A small audio embedding model, trained from scratch.
Data: trained on synthesized solo parts of chorales (CocoChorales), 39062 training examples, 8.4 epochs.
Rows from block 9 of a small audio embedding model, named by matrix and row number. Rows with one number within an expert belong to one neuron, the router's apart. Each number is 500 + 50 x the weight over its row's rms, rounded and kept within 0 to 999. All counts start at 0. Numbers have three digits each. After the name is the row's rms in percent of the matrix's.
Before each expert's rows are labels from the 100 clips, of 14976, where the router gives the expert most weight on average: "responds to" is what is common among them. Only what is clearly more common there than usual is listed. The data: synthesized solo parts of chorales (CocoChorales).
# router: router (model.blocks.9.mlp.router.weight, 16x192, trained with AdamW), inputs 96-191
# gate: expert gate (model.blocks.9.mlp.gate, 16x384x192), inputs 96-191
# up: expert up (model.blocks.9.mlp.up, 16x384x192), inputs 96-191
# down: expert down (model.blocks.9.mlp.down, 16x192x384, transposed), outputs 96-191

# expert 15
responds to: saxophone; note G#4; note F#4; note E4
router.15 111:500434610444467545464409524411482509501541573564545483555498488515463453599492463434568552497507578572517518493511467566424413404446452443467444600531500505499496544487486480430458447446508569482380487472476434426596515490532456485544507576507525414527494437456519468535485452539466500532
gate.63 318:580532509520500479503597541495574435502527412442498515492376605495483510499483453525507485540552404507500491503454492448469409500479538541534499394440523523498547465515472504563471516501562499507570493567539502567550571558484524501405619533488564503417580349502442580504430469499524509461
up.63 284:527532499523385482449574554491510499517415495430524507409492508394384536454464509515555491472533489534500539493441472523492455517584488477369562499479493581507516478383489579504467516473475521579530434525592530536566599593484499501460592575524527481454505340528519518636550457500497535453
down.63 340:534445518542478505566497519493495455500447490503487738485522447472494461502475502549526508473578542543504487425479530537529491565559483504480522498462409502512495540452556445548438524504460467593474478485499478498407472515509465466517508450530353440523580562495489455445505570465507540512
gate.72 215:496530564499568457503516480402493385589499512551500479499512600459572443533502492443547500522554472507494511462594447511485497519365478491518522429619510546499505527335506470537593450503476503528518573504499500449491544536585423502504522500382495525461502596509444513422455542444545540514
up.72 233:512543537473536490589513503487520500505499512462528512510524482495469489507484506461530409423492434547492486502505523497469506541386499533467551491432613539484498557454497381497490487594543477461504517501401487523483458468491581449504536503499503496504441487441522476538492492469376469591
down.72 189:437499484485418505626543489525461452568432499449503480520448516526400547484479438404482498498509476445575486592497527470515467541288468495560499520496488473523442498511496510501600501542501476518586488448500509482516469531487519552591460436492553505545475496500573459482514520496505498501
gate.85 197:499565503463575500484562370462529377483375494482500502419527527498557533494481497498581435500506374502526523391558542530511456486475534439499533492499526614501533641448476510473619331500500504401540502430500439404494587500569518529452496488455461504498489520507451502442500498414500524527
up.85 202:540491502475463500513500457496520530499428572541556442500512417422598283495527501502500502487468505512511512553578399497507506531377468436515544448522560509500429551432531487497555433531498521483552559509490517518572423626580515511488538503514532522491465632484468430489523503458538498505
down.85 191:480447486505470426413484493528445480461573541523500499580484500503520463505517582585487509498534428454364607493547507488583510503583498518395503475502505373489530476518492490510510513523591500498503433513513493486349507520503494518462524536493508491474493389416500507504506401581500540559
gate.88 200:505541496474557477617425510501542460530539422495478449534446515523522485520511486514590499526535523629511502467457451488492516499509462472522538492494496522441533557531557428543539652500463525526504488477526473574506525417471489538519434450487554490501522535551471496459439480500456452472
up.88 264:481498541533501531537531455511482507534502550477414638546391615551475498505401500493458461481542555453442506477450511501466511443547497494663489450498526416504520451487520643450422496507581499509472520531488464377470442606526559477549497595503413492499516437520471486512497514424582518473
down.88 267:568477530511419464746509499502531517500466468486526568519520481477492522519435516514492464437472485449615479491457502499475492569352478473653543482438522647520496426418519481481520508507530500499623500453526501497530540502457502477435502472580540527523550322459563494500548565471466480492
gate.101 148:481507499364507509467495458535521495511567580489500519500608497570527497499427525499540548369544507569480478413500500504554503489475489483431498408543443509524567470421543452545552472549478413561561522424466465500502522500508490500538475499480440518485493482550499500499455473496678447490
up.101 189:501606500524457509517472501559521445488429488521395416525500622530483500511500517521490429496496525581507499548370490476471448493499491488516500438497480490470497446462441521440514507500623495575481472503538485497485454499425676584490500512564454492517613544435462438376483506539399460522
down.101 179:530510503537537545466528507561556484507499451465493447510501503508424492483552511475536461502496493600461449508429469501497502494515496500473515465465476529500377508498476491548544572529412502499506483573507535500551419479500435480609589475442502500529539445500550491497374479500458543497
gate.144 272:522586499500442627558648502458503502568503454501507497477536495506571502470474528480555500490468459554532448428519496466497508412481474533500497427484506471500519527452456519540555500524500518491493478525528526550486389504525484509464578432509529526479506557505440500399392485528534553424
up.144 274:397488416448504491482501501496442525479444498505499532555627424488636472534530545475404563516647450612500336450510498457536504497500417591445509534522514541471575448507542454523520522497445555450499477471565498621450459499534410490499528487436483530534473559429422628538551495513536507500
down.144 195:492559553487430500604510486475509560413513499578482404499497399527511512527529503519400507428502597602507586491577519486502496425462500520398497501446503446509495496417522458472471511544579516568505452531466498495418553547504474522474401514507457502419424634504494500526502549496492499497
gate.152 317:543519571453511471554527487342456377427447433505493476489511511553558464483556485544458457502540340546383486474534566483483437551444505526453570491445495472534604486502558426561437356454532496486474470488474471459464602546495492463520453445518502557478594669557482559488477518482459491535
up.152 281:533553482458502506607397589528508457630480513524516536503590514460483502624403452499533502384465485509502471532498570425509492515488556469585530511426562497490451503494496521522520516577503455556528491523450492497503507506360529514518446536445498497512502494487499500420495521531540475512
down.152 337:552469502508597534613470533484386501544628405510539513503637445498487464530404517459447497414543463485608489515464538441519562604359497484538515525464475494568496538506561391506450589503479534517510460506470571540544406447487510482442510417520460477548426557501500497473470555416511495487
gate.180 354:474542536348473464452444432555496426527474500483460516477529565493447505432468511496466498499643510467576633522524499510557529471550537449575494421500483480522498412372564491490485455532530501496484591449473508473500518561573504502501490485556454528503514579476371507476565495455413504524
up.180 285:408458499504515469623605539531476564458507455505542561516467480508452496530524509451509528480485544559507395516536502530533506503408427499470444556536513433495507523514424485445496496501500491520555528386507455523393434489509421472452464460470595484548527457483561463487374479511511526444
down.180 301:519512518504553598380459520510488577556603487558509416498492488461561460525586522502528477486505487494521499511493493427488510574390558507403557503500468530479491462527477470559639491491426490485532515595496562483519505411496478495507500410486511518377462736477576469451478519459505520499
gate.182 310:485553554515532545622606455536511465567499531424495432401519527495511489461626542449569449481490455491568390473399575503507524471429423488535482463521479510508487426502475565417559504524436535456570516489486593458474525492564463494538486433486459436478510493357517473513443514491518543472
up.182 300:504510481532416500466449499438522373479507502500555409542616538540574467460454496431450499512451419395574603502554531504502444568398509600479495522530436469504481484521568425532531542469497530487503500520570516578516501480501589510432509487563468516500601515501453495558434503531413433592
down.182 378:524494550503550496320511569509496466508504554515515577488440514525497465498573494546515530529477507506463576454540413486517495552639502495405490478498484438458505534461494499507563501500427373434451509502498466515489511452492402487532569497393455471493573524497491480515465463507489504532
gate.184 258:512498507508499522549533488534455478580511500500572439483501560388510507491384492502512463452502499438517417474606356486535467544486542501516619417500474397560454443467572455555530496465523500522590554504515500490608491557517500567471528371537500502463540506501548500501481606409558503461
up.184 242:493401500500494495379458507562585529524503505533487489426548497463542527385512537460600412558589537569496542489498586504461517426599394424446478503478489574477531500446429492485541424459402425550501486494566511521517468519507587466511453525491513550591447498417501441483585460536457486605
down.184 194:493418486377477495364491481617501569444594525523452509544417483515488447506402450471476491571486537500442473560582498533505572394490465494563502404500498438513604624484513469498471497490528516458509530498518538498511501503548491511596508577477646564466528565536431505621524419485472494493

# expert 5
responds to: horn
router.5 101:468451548431498506481446507482468545512557497477565544481400471479458472478515508535418439504476572517487475517516440526484510491549471554441568616392530489566521552541484487459542536375423512538489535526457434508444561547505560475561592553452492516523495456538430503533490406544540564485
gate.7 329:496497471491513502574519498559495476533515446487460548538471589499496567534499544448507428474503455501533496507559517495499514626532433462603487449499487508498458519445472490487519521578510472433502581490504491483410368497483492506535525353484474482593579455345496404462485431449534572509
up.7 334:512518474503437542534516509498494473504368439561481529523494488441506524501373469554472467503489439577488511511552474475454462602471436501622552522505474353499461521476596477562508490532544516513477515495550472508500345562514592562511522483470514532508660506561584454438509449487531498478
down.7 275:485588581471517522661582478500486439520346510467484494436425599503463498481589408486495500517524441521510527607463415529553546534553420503471496509569600509502458493460512584490513457517546500464432541498454398399499517522503635511487503547564527497417437426508478500544491443484498515489
gate.15 324:449438492459522528540572502543581515595597582516572448463496441444491445487518503431603519507535420514430506522476544521405563457501535520541464563494451535507570539534538479461542542503422522539492436410465575490497473439505420429470468482484460501487638461470520471537395485519546513473
up.15 265:502488499536514518515531512623519511442424503463476400505572515495548475525547504504487499550281541494526461478493496503561425504524479530397514469555494495493426479510494494521505512510498426491541519547512472508518516479515417470510470427415588448497491537456596506473509522545505500519
down.15 300:509502519487481561508515515582446495468407576489464493531456557491445478499512543532433521518470444457475454548482499442585515472445509546531440450442607451486515491476481492530529489450491403480559501526498467458517596499530445540493556554477463508496498449497505511471582524492465500501
gate.16 257:572502513481387482632578419501490523499664494566454442510494584476511438562453524638532385464407514475523538483434500493481530438484562474505510470478495591549503500512440487549501531452510431490606504546478549504513481486497520514488370488537473513504480503476507504434449520487447480516
up.16 309:516517491552530578585570488429468485542421522498501478458455484517519494494513476381585538500452482360496438404501507472591500548649433426524492544440534470435469579492627626546511466524491444494447494557510441484440426566479430466557522472478498528470517547567459508521435502524550561508
down.16 293:510451505519486448632496520500497513450430474495512620500496420476516572497434490500447493525340503477519426526530510486494530528416485436579591521414388483499564522580509435498582510480499553518496465468546517515475494400476430442539501473495496504523744579463489521523530483575509492506
gate.22 357:487488556428492477432528469492568425517500520510538476442471498509573531505489502477491513496420426527461537428496562608452514463485592487513529453525345514554480483448474495523501443499504479507493496406519566487530599509494482516449467403509478603508562637514492534494525494500507556512
up.22 328:514496572388499395393537438499509411556478482503571426482497518452607495454498469557496500483399439591377552485533572486471533536396510490498504454526491467517497472486463548512517398467444479472498491432478544394509627568522492514494507402445452554531564614517371518519485512547480507519
down.22 351:524471490467455479679582507494505473557490505475501491521485537464472491509496508529499508472435536501562457562505440467540561591399456495475504459506520599533476494440461475514536515505470480524622499529514507571514450541433319525517483421496483503506441609504465498440403544506502479467
gate.23 121:498508509473484494490500552513560474496540531500476522511433490480569534467502494458490496548535483601408488459512555497484483408620400520638465476491502411502517549501411468501418542536487522510454509490490568580500468519489474442555612588441406466599560487494490512509446410541546562451
up.23 190:487497545503477505618516431449523424490507497500568482501508484525522525501352500560435501508414517485534504519593429503520477478301514500567496443506499488495502520513556478516501475493564501466506510556502500471499488595522713533484521498622504578484500527624466502543485493420518523550
down.23 171:501498528484501537465408468471445482481463475525505410555396519484664476467515500504452504470546590559470598496500520531499524550549524529487417451496500412495529498454473492501503481513512499497450505524476459524495526620519529519493502509498520502493545440525394513474472509463483500558
gate.24 292:569536535469530507558488501496565422500398552513552498507563455459563498500393489484500479477531421512507446480599576440527522472497529480573562470487496493499508447516501480528492515498457503500521462478508510407474481491432574490544470452479443518499361592543538521502520500487571494446
up.24 232:440467448497549570535531560493533515523718476463555469500563502502462417482519505410529499489512501439538534569463509486542503587369484512421416546491468486502483486437508491501541507461445477449512525513428555496511470531590367463535523452485449475541493460360458501476471517454510500533
down.24 287:523484536466513500482510484542485554517622479465515571498530378494374517458423519499523533540542525442507530471486491522498448436378540508568470480493451610558535503483517506515425435497449519490567481488482592580509587478555496434434595454608503515511488629484489525505440496436473527534
gate.28 290:507581505545464509480509511446502392532505504492492535493508505488499525483478468547411504536541473483506564467504506477510505469615433510508541428494505460485490480513630467555464504501515519591476472562523500537500493575495588528470547510503388465514322590571444513530469566477449491503
up.28 281:520486506569482522572511440480440564531478466519445465442360520432513532526518439500537510502538538505450526479452515463503476505707472488411533617510568463497448551513540630610468492499513501574439470562428515500504552535479501507496484502449506473510403455546536587487503505541454445594
down.28 341:540455483523363492522583495503487546532506445488459485499503419513467518539443502534463538529534587513496415424510437557530490416544611452477497543498463521546532489590551474505447546420510512513538463497504498481527629488521491514447503440528517542441390497570432554488545493502515488522
gate.36 196:507500461413655519480516542487540541540405498495500411423538472550637481522444446459477512531439511488504492505498496489500505487479471510563555518513460529507539464650501477552517500500463572463493499484543499489522431382500457463467491385505498563492492578429531483480482474478616495543
up.36 169:494527429453530583404400500505517519529429476499497427499560498496526455495470494425602502458593472594432552512503524497493507519555635544438508500544491617519498490519532506544481590472388512512473485484499516477603552480472566517459491506556486541553364515464538504397574491448489547550
down.36 193:511482506477423464449354479500560617503480476540440512500625441493460619449460501500510503505588533486643467419509568492478514501532539505546496500426539603500514494499504494433517527546460490492549501422503685507481566503492585533315454522607505499517421532467567513495568506530502502501
gate.40 162:498556515543492520542560507571500460524484502482500530524465552499431502575501588544559512561467541571500500446502413495509555514427377547528525492587528437437374500440511485570460494500506499596503499506489500476511431563547507502455508444477511386468569484454423377489387551513509548439
up.40 186:533462608517418477523610481502446584497472481502446514518334536503455496535541458616512481518547545531513540617483568518446468459668501515513513564464498423499487461524460578478420466441511563536450455477515486477434493488525530471524420507509537456519506439406537489613488556625407461588
down.40 238:471483549495446496516575499520510638458500534503503584500492435528500500539507493434547531585490577546477503501511487632497472399558456503546482472477505448498525529522513533416474488449500478481411471403497439504452547482528479468499480504499547491563637434523478499587440367500526511461
gate.45 374:506475603500522472566544501504508494486522597452478649539419384527426467492494491460513472558400497492494517493528535539484483453440433447592500486535471421510541535565506481516514549506503480492481519390459492424496464440480490414513513428475499463532672578458498502513493443566548515440
up.45 435:487524463460494503465481500515495540513539401537547432506597546500584485521491528528445509494561513503500500470525493495584516557421470553406497443502516572468502429415459481480518482511474499407581493536551514543503576530506474583456461562525520549445311469546500485441510495444445477526
down.45 371:476522513498512530465495483473508575510454509525514487535555566477475466510558571460418512494480566542475523469491510481599568551538457499283480390509521501518498454394474500544451490537514473479530517510521494479447525465519383516581508487486463482455482451512547501400562525452491493490

# expert 2
responds to: violin; viola; note C5; note C#5
router.2 105:453461533512467503488423513518493517503433530459547487423529465357486504461378439507501593476466501547543475501452522578503504440467434486459530544562516504510455528582472495435478495411476507474382431440497538473495479586577502542452534446462524525562495550477536451630514462435483521542
gate.166 212:476528521487561502514615505434506432509496471387483470554515592595587444490523472369501526503613419521463510513495584470461490404352521501508512525580515477490547438500541523501527500526477519482464553477503403396505502457569481383579498509483555500482478517520431522489443531428494495487
up.166 261:409517522494569573548514428484519561446539474501515521506495431523497504572513519488538550527506598546471390582491475478520499596306494508454469490491506477497501567453532581539493446528502482454512554523345457403504564437522457516506510443401483452507565410620498508511450541409512514497
down.166 292:462581473620428484488622471495416543466588528442532482530493609471387577510389473467450488496533500405436556516512515465545481521346475541458445536462465431516479467494492563525470494465573437542378471527453524465553579559504502511565473470440535511486605438514549534498521585484514489631
gate.179 140:478539512501474502662500584434591484492479492532500448500491439498493482520498500539569530461531509511509498505470416504456452500487500471520496473502514525490507498546611500576468490514577499674505463492502490505449536584441635507454503450615511502455610482538501508497378497419472500493
up.179 151:510481434484438471503547486501493526602507517466506502454503512507465485473523474509505611604507490397548498437473483451505660506504492446501529547433454567491497501516427484468636531492491499504506499448558599534576490469550497488519485517475501508503526540498448493411490510603504503500
down.179 165:494504661485506498614425500499490593470396493501461474460524494469578485491492478618404445474503576585502489481510500507550496530662459600485593497496491504502479507460501544536418487531516559495421362451470503614480508559482431505489529457450443535501400546508505578538498491542459463497
gate.227 281:479518438482500507560600503481537497549523426500504448515473457579491487571378508448519507488506468556536423483492496515446521442496479491507500473440491510498539518501534500513498587525500544581511514463579488488484444497499502479430457476607493501491502399499539500491400445451564530494
up.227 264:503492496522375501633657500505491518484541383510497438503329418536427507536508502500499518494517495531512414482500484507491510417433462465500494480481504454537542501525539496485480577494559495601520504470492498499523488533502507472455467446619584504449618507492535498524411515506588496475
down.227 284:562514449498522483429496534466454434486470499521431515461485488496499525483513404513472455501437459482499522543503503499433491604597567486501503509489445505496437513481542494513563504574565518494544523503495559522506483467477435501424497501541446510493545624486531566538409490509496495503
gate.243 259:518521498489498492483533473567521538496537507571504428539370651516548480579505505513507502470572503534476543508418503535500502399476582501488495494504441504497501477510509519414507492484524525532406527518489485414499547500467633409610364487558519503431501432519480551535444454584503500474
up.243 247:503521485465461514495495500572551503495585519485479342558483625592536454477542522480402461485492498588484460505465487451558399461476500590476490439553505512523464422503495474554531533567543503519482594497520462523549508457511519442552534485522509507447446417499419513520416500509479461480
down.243 311:502506490576470495499464604398553497446397517587525497454639455483498494530468496493490571511468568566496511592467515444438499530591533461443503509516519527491476407503506480529447464604508505502569528482572516501513518436515510476478487486533556424447479667441470544501575499600470448494
gate.285 394:490496496557512518537536504478490376516543501460465414501536560559594498495477455485464518427489506498493620560499535499434438438724486504437509503493512330497477503545524534520546509471509471586481478487427364468527416539506547475504516578441505434505409528605523534537435516489497469470
up.285 399:490531464459509520448489468550494599483475517513504560515506501504408530576559593526482460555457503550491392426500508463570577506381539525487512467535511644501520473513406438522479530539480503443545549486559610543511517470499444566577425435504486497493500458381469479447515471484496559507
down.285 367:469416436398494508436382567516429497450527670495508498608520457465482453500481468492483531504442501481478460583511484504575465494444564503606427404458435494548509493563420482495440539480489452500529452497466526523463482445499445558517540516525430490531530600434533537494504499572497492477
gate.303 409:457490415511467460515398510526437419504386510447458624515543533539415509503523514466458518474510500493545385471562478487510461529626529468585476499539494512483427479473509496498513506635506511500521509455561448460498418462547521431569540534543435456591413461474440530502509499493533486481
up.303 423:408477459506502604519611508501530491541500474464525461495442408522548510501544470419522514509604396552517517525480529497560437445300408528492512554447512466502484507543563535515492477466562509599461488443484497511510529423546559494443479464524509524431654412550578458540422519494535502531
down.303 470:422599448442502512484395519412525494476462460475521395515528547505385482523435533483576473335513502534556477536513508505499651510563506514471536470566483526509509513465447440497474524460479501526535491401427482492444522496466552585499498515501462463496431371479450520433489460520534476465
gate.313 012:500500500500500500500500500500500500555500500500500500500500500500500500500500500458500500500603500500500500500500500500670500500500500500500500500500500500500500500500500500500500500500500500500500500500500500500500500500500478500500500456500500500500500500500500500500500500500518500500
up.313 014:500500458500500500466500500500500500500500500553500500500500500500500500500500500420500500520500500500500500500529500500500500500505500500500500500500500500500500500500500500500500500500500500500500500500500500500500500500500001500500500500500500500500500500500500500500500500500500500500
down.313 035:531500470500500346521500515547500500500500507500485500500500500500500500500500500500500500500500500234500402500500500500500500611534500500500500500500500464457500460500463500500500500436500500500500500500500500500500500605500500500500500500500562500500500555500500500500500500712500500500
gate.319 389:482512458527549509414451543543458431496480513432492422489524545513518504529534508538398480499496390369478534465431502452543499482518523533456500572565534431451507435610498475517596562536506493506460494536500516388553519451481541490527490502461457507505479549507517516453540534581482481522
up.319 352:475503503506598487465392494520514493446443505470502441485503487482613516500472516513429505525477423477450510457497506495516500430488479513473478514574552458471536433675425500513553520501491477456443499529505549478575541467481656517504497516449507488536497633535545497447564543604425479496
down.319 397:500543569520522486479548532475570451496530418489540527486427465513540465509466536491565499500533480469540543483495502485487451477393508511618510511480497463493572456553488509418603555544524515484494473428536421485508475471514592493574488489445562515421634452504472470487482500440560486458
gate.320 503:427459531492600534491593448505510660499484553492499356504425492542493533515523531506491513594470613577484553477515459483579476419477481524420494465519545539485527471527434488489488433549471492509482544481492482511474609456536514514472533494444541482431533355547501502510487487464480531517
up.320 501:488426557480612504517588460523506664513480506499524337471446495559590511523511497483509492544452630560476527471534449491557505456467516521389497480549528528492567475528400478465508421533418512467501490510489528514464574469517454531485513437472550498418518385499495512512487447436496522552
down.320 497:493552474533491454512525491541446559560539451503519466504493476554481455483472493454501505485562461499530451499431529448511508513176437526537473480484514406490511462467557497531520507530489490562488492466535517534489463533485513502521489438519546536496557530551542520485513589445503522517
gate.327 526:492514576458415487535592459478491504517532536521520370559407635495520463580553490541426513431512515502475639542531502495518472412533568491487454418479512508551475390456536523420428451522530516433553543562443538498506692607481559483473465482504460492458513449501484467500407586419461468563
up.327 518:487474371509585520473373571553477532503528474470476516460512360488459520502456480391498478490561433428493400491439511520507523502498510503544504612453497486424506510599470499582584576488447499532456475452529541539584347412472548525500502554503559524516460519501565498513585421595510516486
down.327 492:500474494510526588548346481508528529530491461518548620567533507457508505512461427527514452528444469385506609553454539540555473539378514552511498535506495408516434573413499406514475440486565554417500524561507613532467420522479634515469502529539484485522496510476543511513453474487500538503

# expert 3
responds to: oboe; tuba
router.3 087:443449438536474533468517477481459498505327531596514549449512512436443553520433535507463568595456491500544573515444438444546402440443522503486438564471511425594410525566437506429546482539493454504502541573523479564515544512459534481494538538524529400484517416526451443467468533467482462467
gate.20 362:511561574449469511572545497506518467495515473481478494527622498555524526450446483542471423487508474594501361475485525500541554468517483496447584403472445558460562427533506396565468531474488498518515598516539455480463496404455474452504480463476488532411444573403525430619525536486501396482
up.20 380:502464473557477494503532483523494590486556509518574481485448500374504508561476511486528477490433515558494497533478476538420517461482429502579518548496474457497420574418547513464504478448404566501431426498503572556632350563459526466463498509467534533536506606516541548580527468516517460426
down.20 402:513581508524508532511567411497483466440540545545561482496621564520583481514449496468430513347405521531491583501496563525551514428461485473507486416503516480474437478462442470431554482574557536500511567535505465533521502505571479467449480404561490451469448618426498489552378522509517461560
gate.22 374:514538495511654491462559510507557483498534453497443440500515501480581406499488502413639470521648500613504441397497503525465528373578509522500522461484480519469581488489570500480489509431459548503441570492501495431490470394503492463464499449502487491450447571470492481441430486598490533479
up.22 291:526562500470511474485498496567398598478484517500505487509466505500570569485416491503403432600420505524511556522490500347619463543472467500499463541498552502500434500565374552469611496585518507387466463531433505479344554465517590508540500436500506562498527496375453498568514438524560505523
down.22 307:525481500517562593493524534478497493553440600479613550559495494574524450483426439490452545515489390480525500508578501457492408586523534518517502495564503448489442518417503482523522550552467428487534514525502504510485505551489352508486582536438499445510552502552459456444406586408501465538
gate.38 436:472594492521531496605505495528527516530497483494529526495602489525505575510468530464596487435534428601574404466447517402529527481387436512481497480489552581447526491474447514585540496536496513507494471441505523506497415519462587590520508492541501527531582485474471518474452520449470472455
up.38 452:557452503504395524363505518457495497498518527529489449494404498488515462487545499605478535538481554338410652524523496529461441545577481488477519515486451435536471514458553516473490504472503436543435501654518540531537561571514417471512497585450473478505510543539530500525540489583478540590
down.38 509:479458494530484519435556536562494534526489538507446509508457668488417497556587489453495467501469423466526520523548506463525401538614549527471507529482544490456469507551471492491510472518537469500494512550494451539479474490521480483583516501319479437454551308477556503509503508576497487571
gate.49 356:511496517416561577542518500487540465527584466576494547522577475557532414441383490484537506556488450545491336561501462464518524509399571496499554477472494599450521443532517473612522556393560481551499546556530469453482421401422363497543489472518612625483497567513452497574477497427568475408
up.49 307:525560534502595594494439471482518407534432446521447535479578485506513481381515502570511482517603445527494452512491517480495485502467510494520536496497493503424512498517456402544574506502548496519503529535520369461496475436479468514593579528482543497485542503560424508474410544492355490499
down.49 368:522517535559602519460393480551420489512549462498449415482454532527566479464543451432523489517575537603547487509478427545503521421539521495395500509453526452448453488481485586511527501428456508537335452553493475520449392503547485515473507542459495442509506497519520470513456498488504537492
gate.63 445:514521512483498417379504585483486498463527428538502527505609478551477411481434485453470465503565444453568524531534498544488526474480509519500483499467507498509532480500470444417568626475593518542568500439505508487413628465498629507380491527590562495492521419469465490461495560535393454458
up.63 458:510527473457464425336485568499488477474493446497499523525640492546458427481457507456428494544508414443602563503550536549482522493495483501475470525482494497520526459502493425435556594489534497517534501441528510503426618475499596503395497546564513499507513460480498471453481540536388487474
down.63 446:563540561587565508607527483503522482517492492447540567492550548440532593474481514516525484431714494550627471453475476495559546566505531518563505459454518623437517490505526529476592518562579493498481510477492435499488434500479512551509493408542481452379460450470544474421446524434478498470
gate.75 493:516563485474463507498505514483543550528470437504484579492643507518485478391469608514506511539516502526618445453521459500560574516380507508502476432515523601496553480419501495421466500437529494458558462477588494503368496568569443600493528444565514537506452481388474481409583511374472518434
up.75 447:514520472446419393489536573503505561434473397511472645550551478520426498480459468510514496578567514525563444524545495503476512512362390534537494523498541479498534496519505495423486559495569491483575446443556447489383524484523482600533473498499593464489515409441495511411639538522468480397
down.75 416:487571409551531486581449492515508517501437499471556488412612498503385611453473521502501518450557561527637417500417510548490594508448514478520492482473498601480488419443496492413530527522518518513490543509530601576489441555508441537377531480614550505548427521497532533425539561451539517478
gate.84 317:513476541479557536597501484439433479503468498550522587512573481482635500489520463462548477577560508584584390495406496468505534588450498495512521431463525503476446535525491482475505399533450547466399530560506486502525441421494506514467444467502520500484487620502525502616347503479498481512
up.84 288:478556510411615514513459476482472523491506492569515658491489468483516474499560445490501501520737525519494432548475441502496502484532525509493554401436505501484561494513468453467485473418577564402388503438492504549499515488580379390538496567499557512444485654525455585534487508444499486488
down.84 310:575471529491453487496438492502462511482544474413525518508484488502430502487511474554540496500600497447508511533457532497534505513553535407514530503414497545531500529513500478481436501493396493455515489477501648476509401484528405480501547422444448408535536455412507448529505534532493505503
gate.95 419:534513562419509409595551505465511415525529508462479510473494494548552451405543433546486494451478419549530417481453488494496534440378559534499532456467498579513518429610510456541483494505482503513543539504505469524481523486495431461521502397465473506469484671546530595559438550506561435459
up.95 405:559536496541506513499501514529497481574490393494515521501627528489604511423464540497562517569527528511567488459502524459508503582349479564406536519496368509444535377431508493493532510468495545552480521527555477595359499439501407500453475468527528509445522622493499501492510499470475549456
down.95 431:546528506512501483528525489502410525481507481521605492514465473467455481492479475468478529476358586411533574593567498523574557630531433371522510547468484551471418513487481560489605490467462505482515479520479497473435445438507386536475502471538522501499429617518543433511529528502482498517
gate.109 345:533517554498673478503503475471530408566468494444448547431530527502505487488435507522537548481531490510471411499460451517377514531505561484546532484547505609498445383501508531497540465487532537469527479482498473416542501506501476478507481430445517486571426640551487497497532533467492508451
up.109 306:520491503470566498372422511486554414571606484495488520497578497393608496455390475466480470422578504505510550518526550516440520568443557516522423527513343516542535515465517495414496522485503531559499453500459547499452498498480496526482519463529349499648466526506513487463507490509466598478
down.109 355:528459453609460423555507530419422499490559500494529450529431390470530484541540449495459436499495482417561492590546567402527458580450403467459466597500477474484372526561490503641463532523518496563499497434542448512533529526447427380523489495504587511411463490524548498555495527551504478518
gate.155 434:489499537469586564367509499534508532556581487485540545509476584498504457501506536491558525532628464464430502498483528468501527615327481533416501497495470469520526507400483496584530471490474446456469492530508531478500560550482422506490454461370511506480531476545419477489484492506489544585
up.155 557:451509517504524507492530485499483623514474513548557487495477515476538487563572560465525491488493555531491523545489494467493540578369486523404497507468586489513435491484482584454471458499466515497521523515466523481471576543497491496517488505476518473453522309505484466512536505470510496518
down.155 478:463565475472424487345510512488502302508514508500469559479450620528443469462584494540480489527673386523479498529505459474514462515495509521451499464526438462500554449487506472559494506506540483533437507478525454497517568543506495544611527544496399490488704430500431524468537529487449484504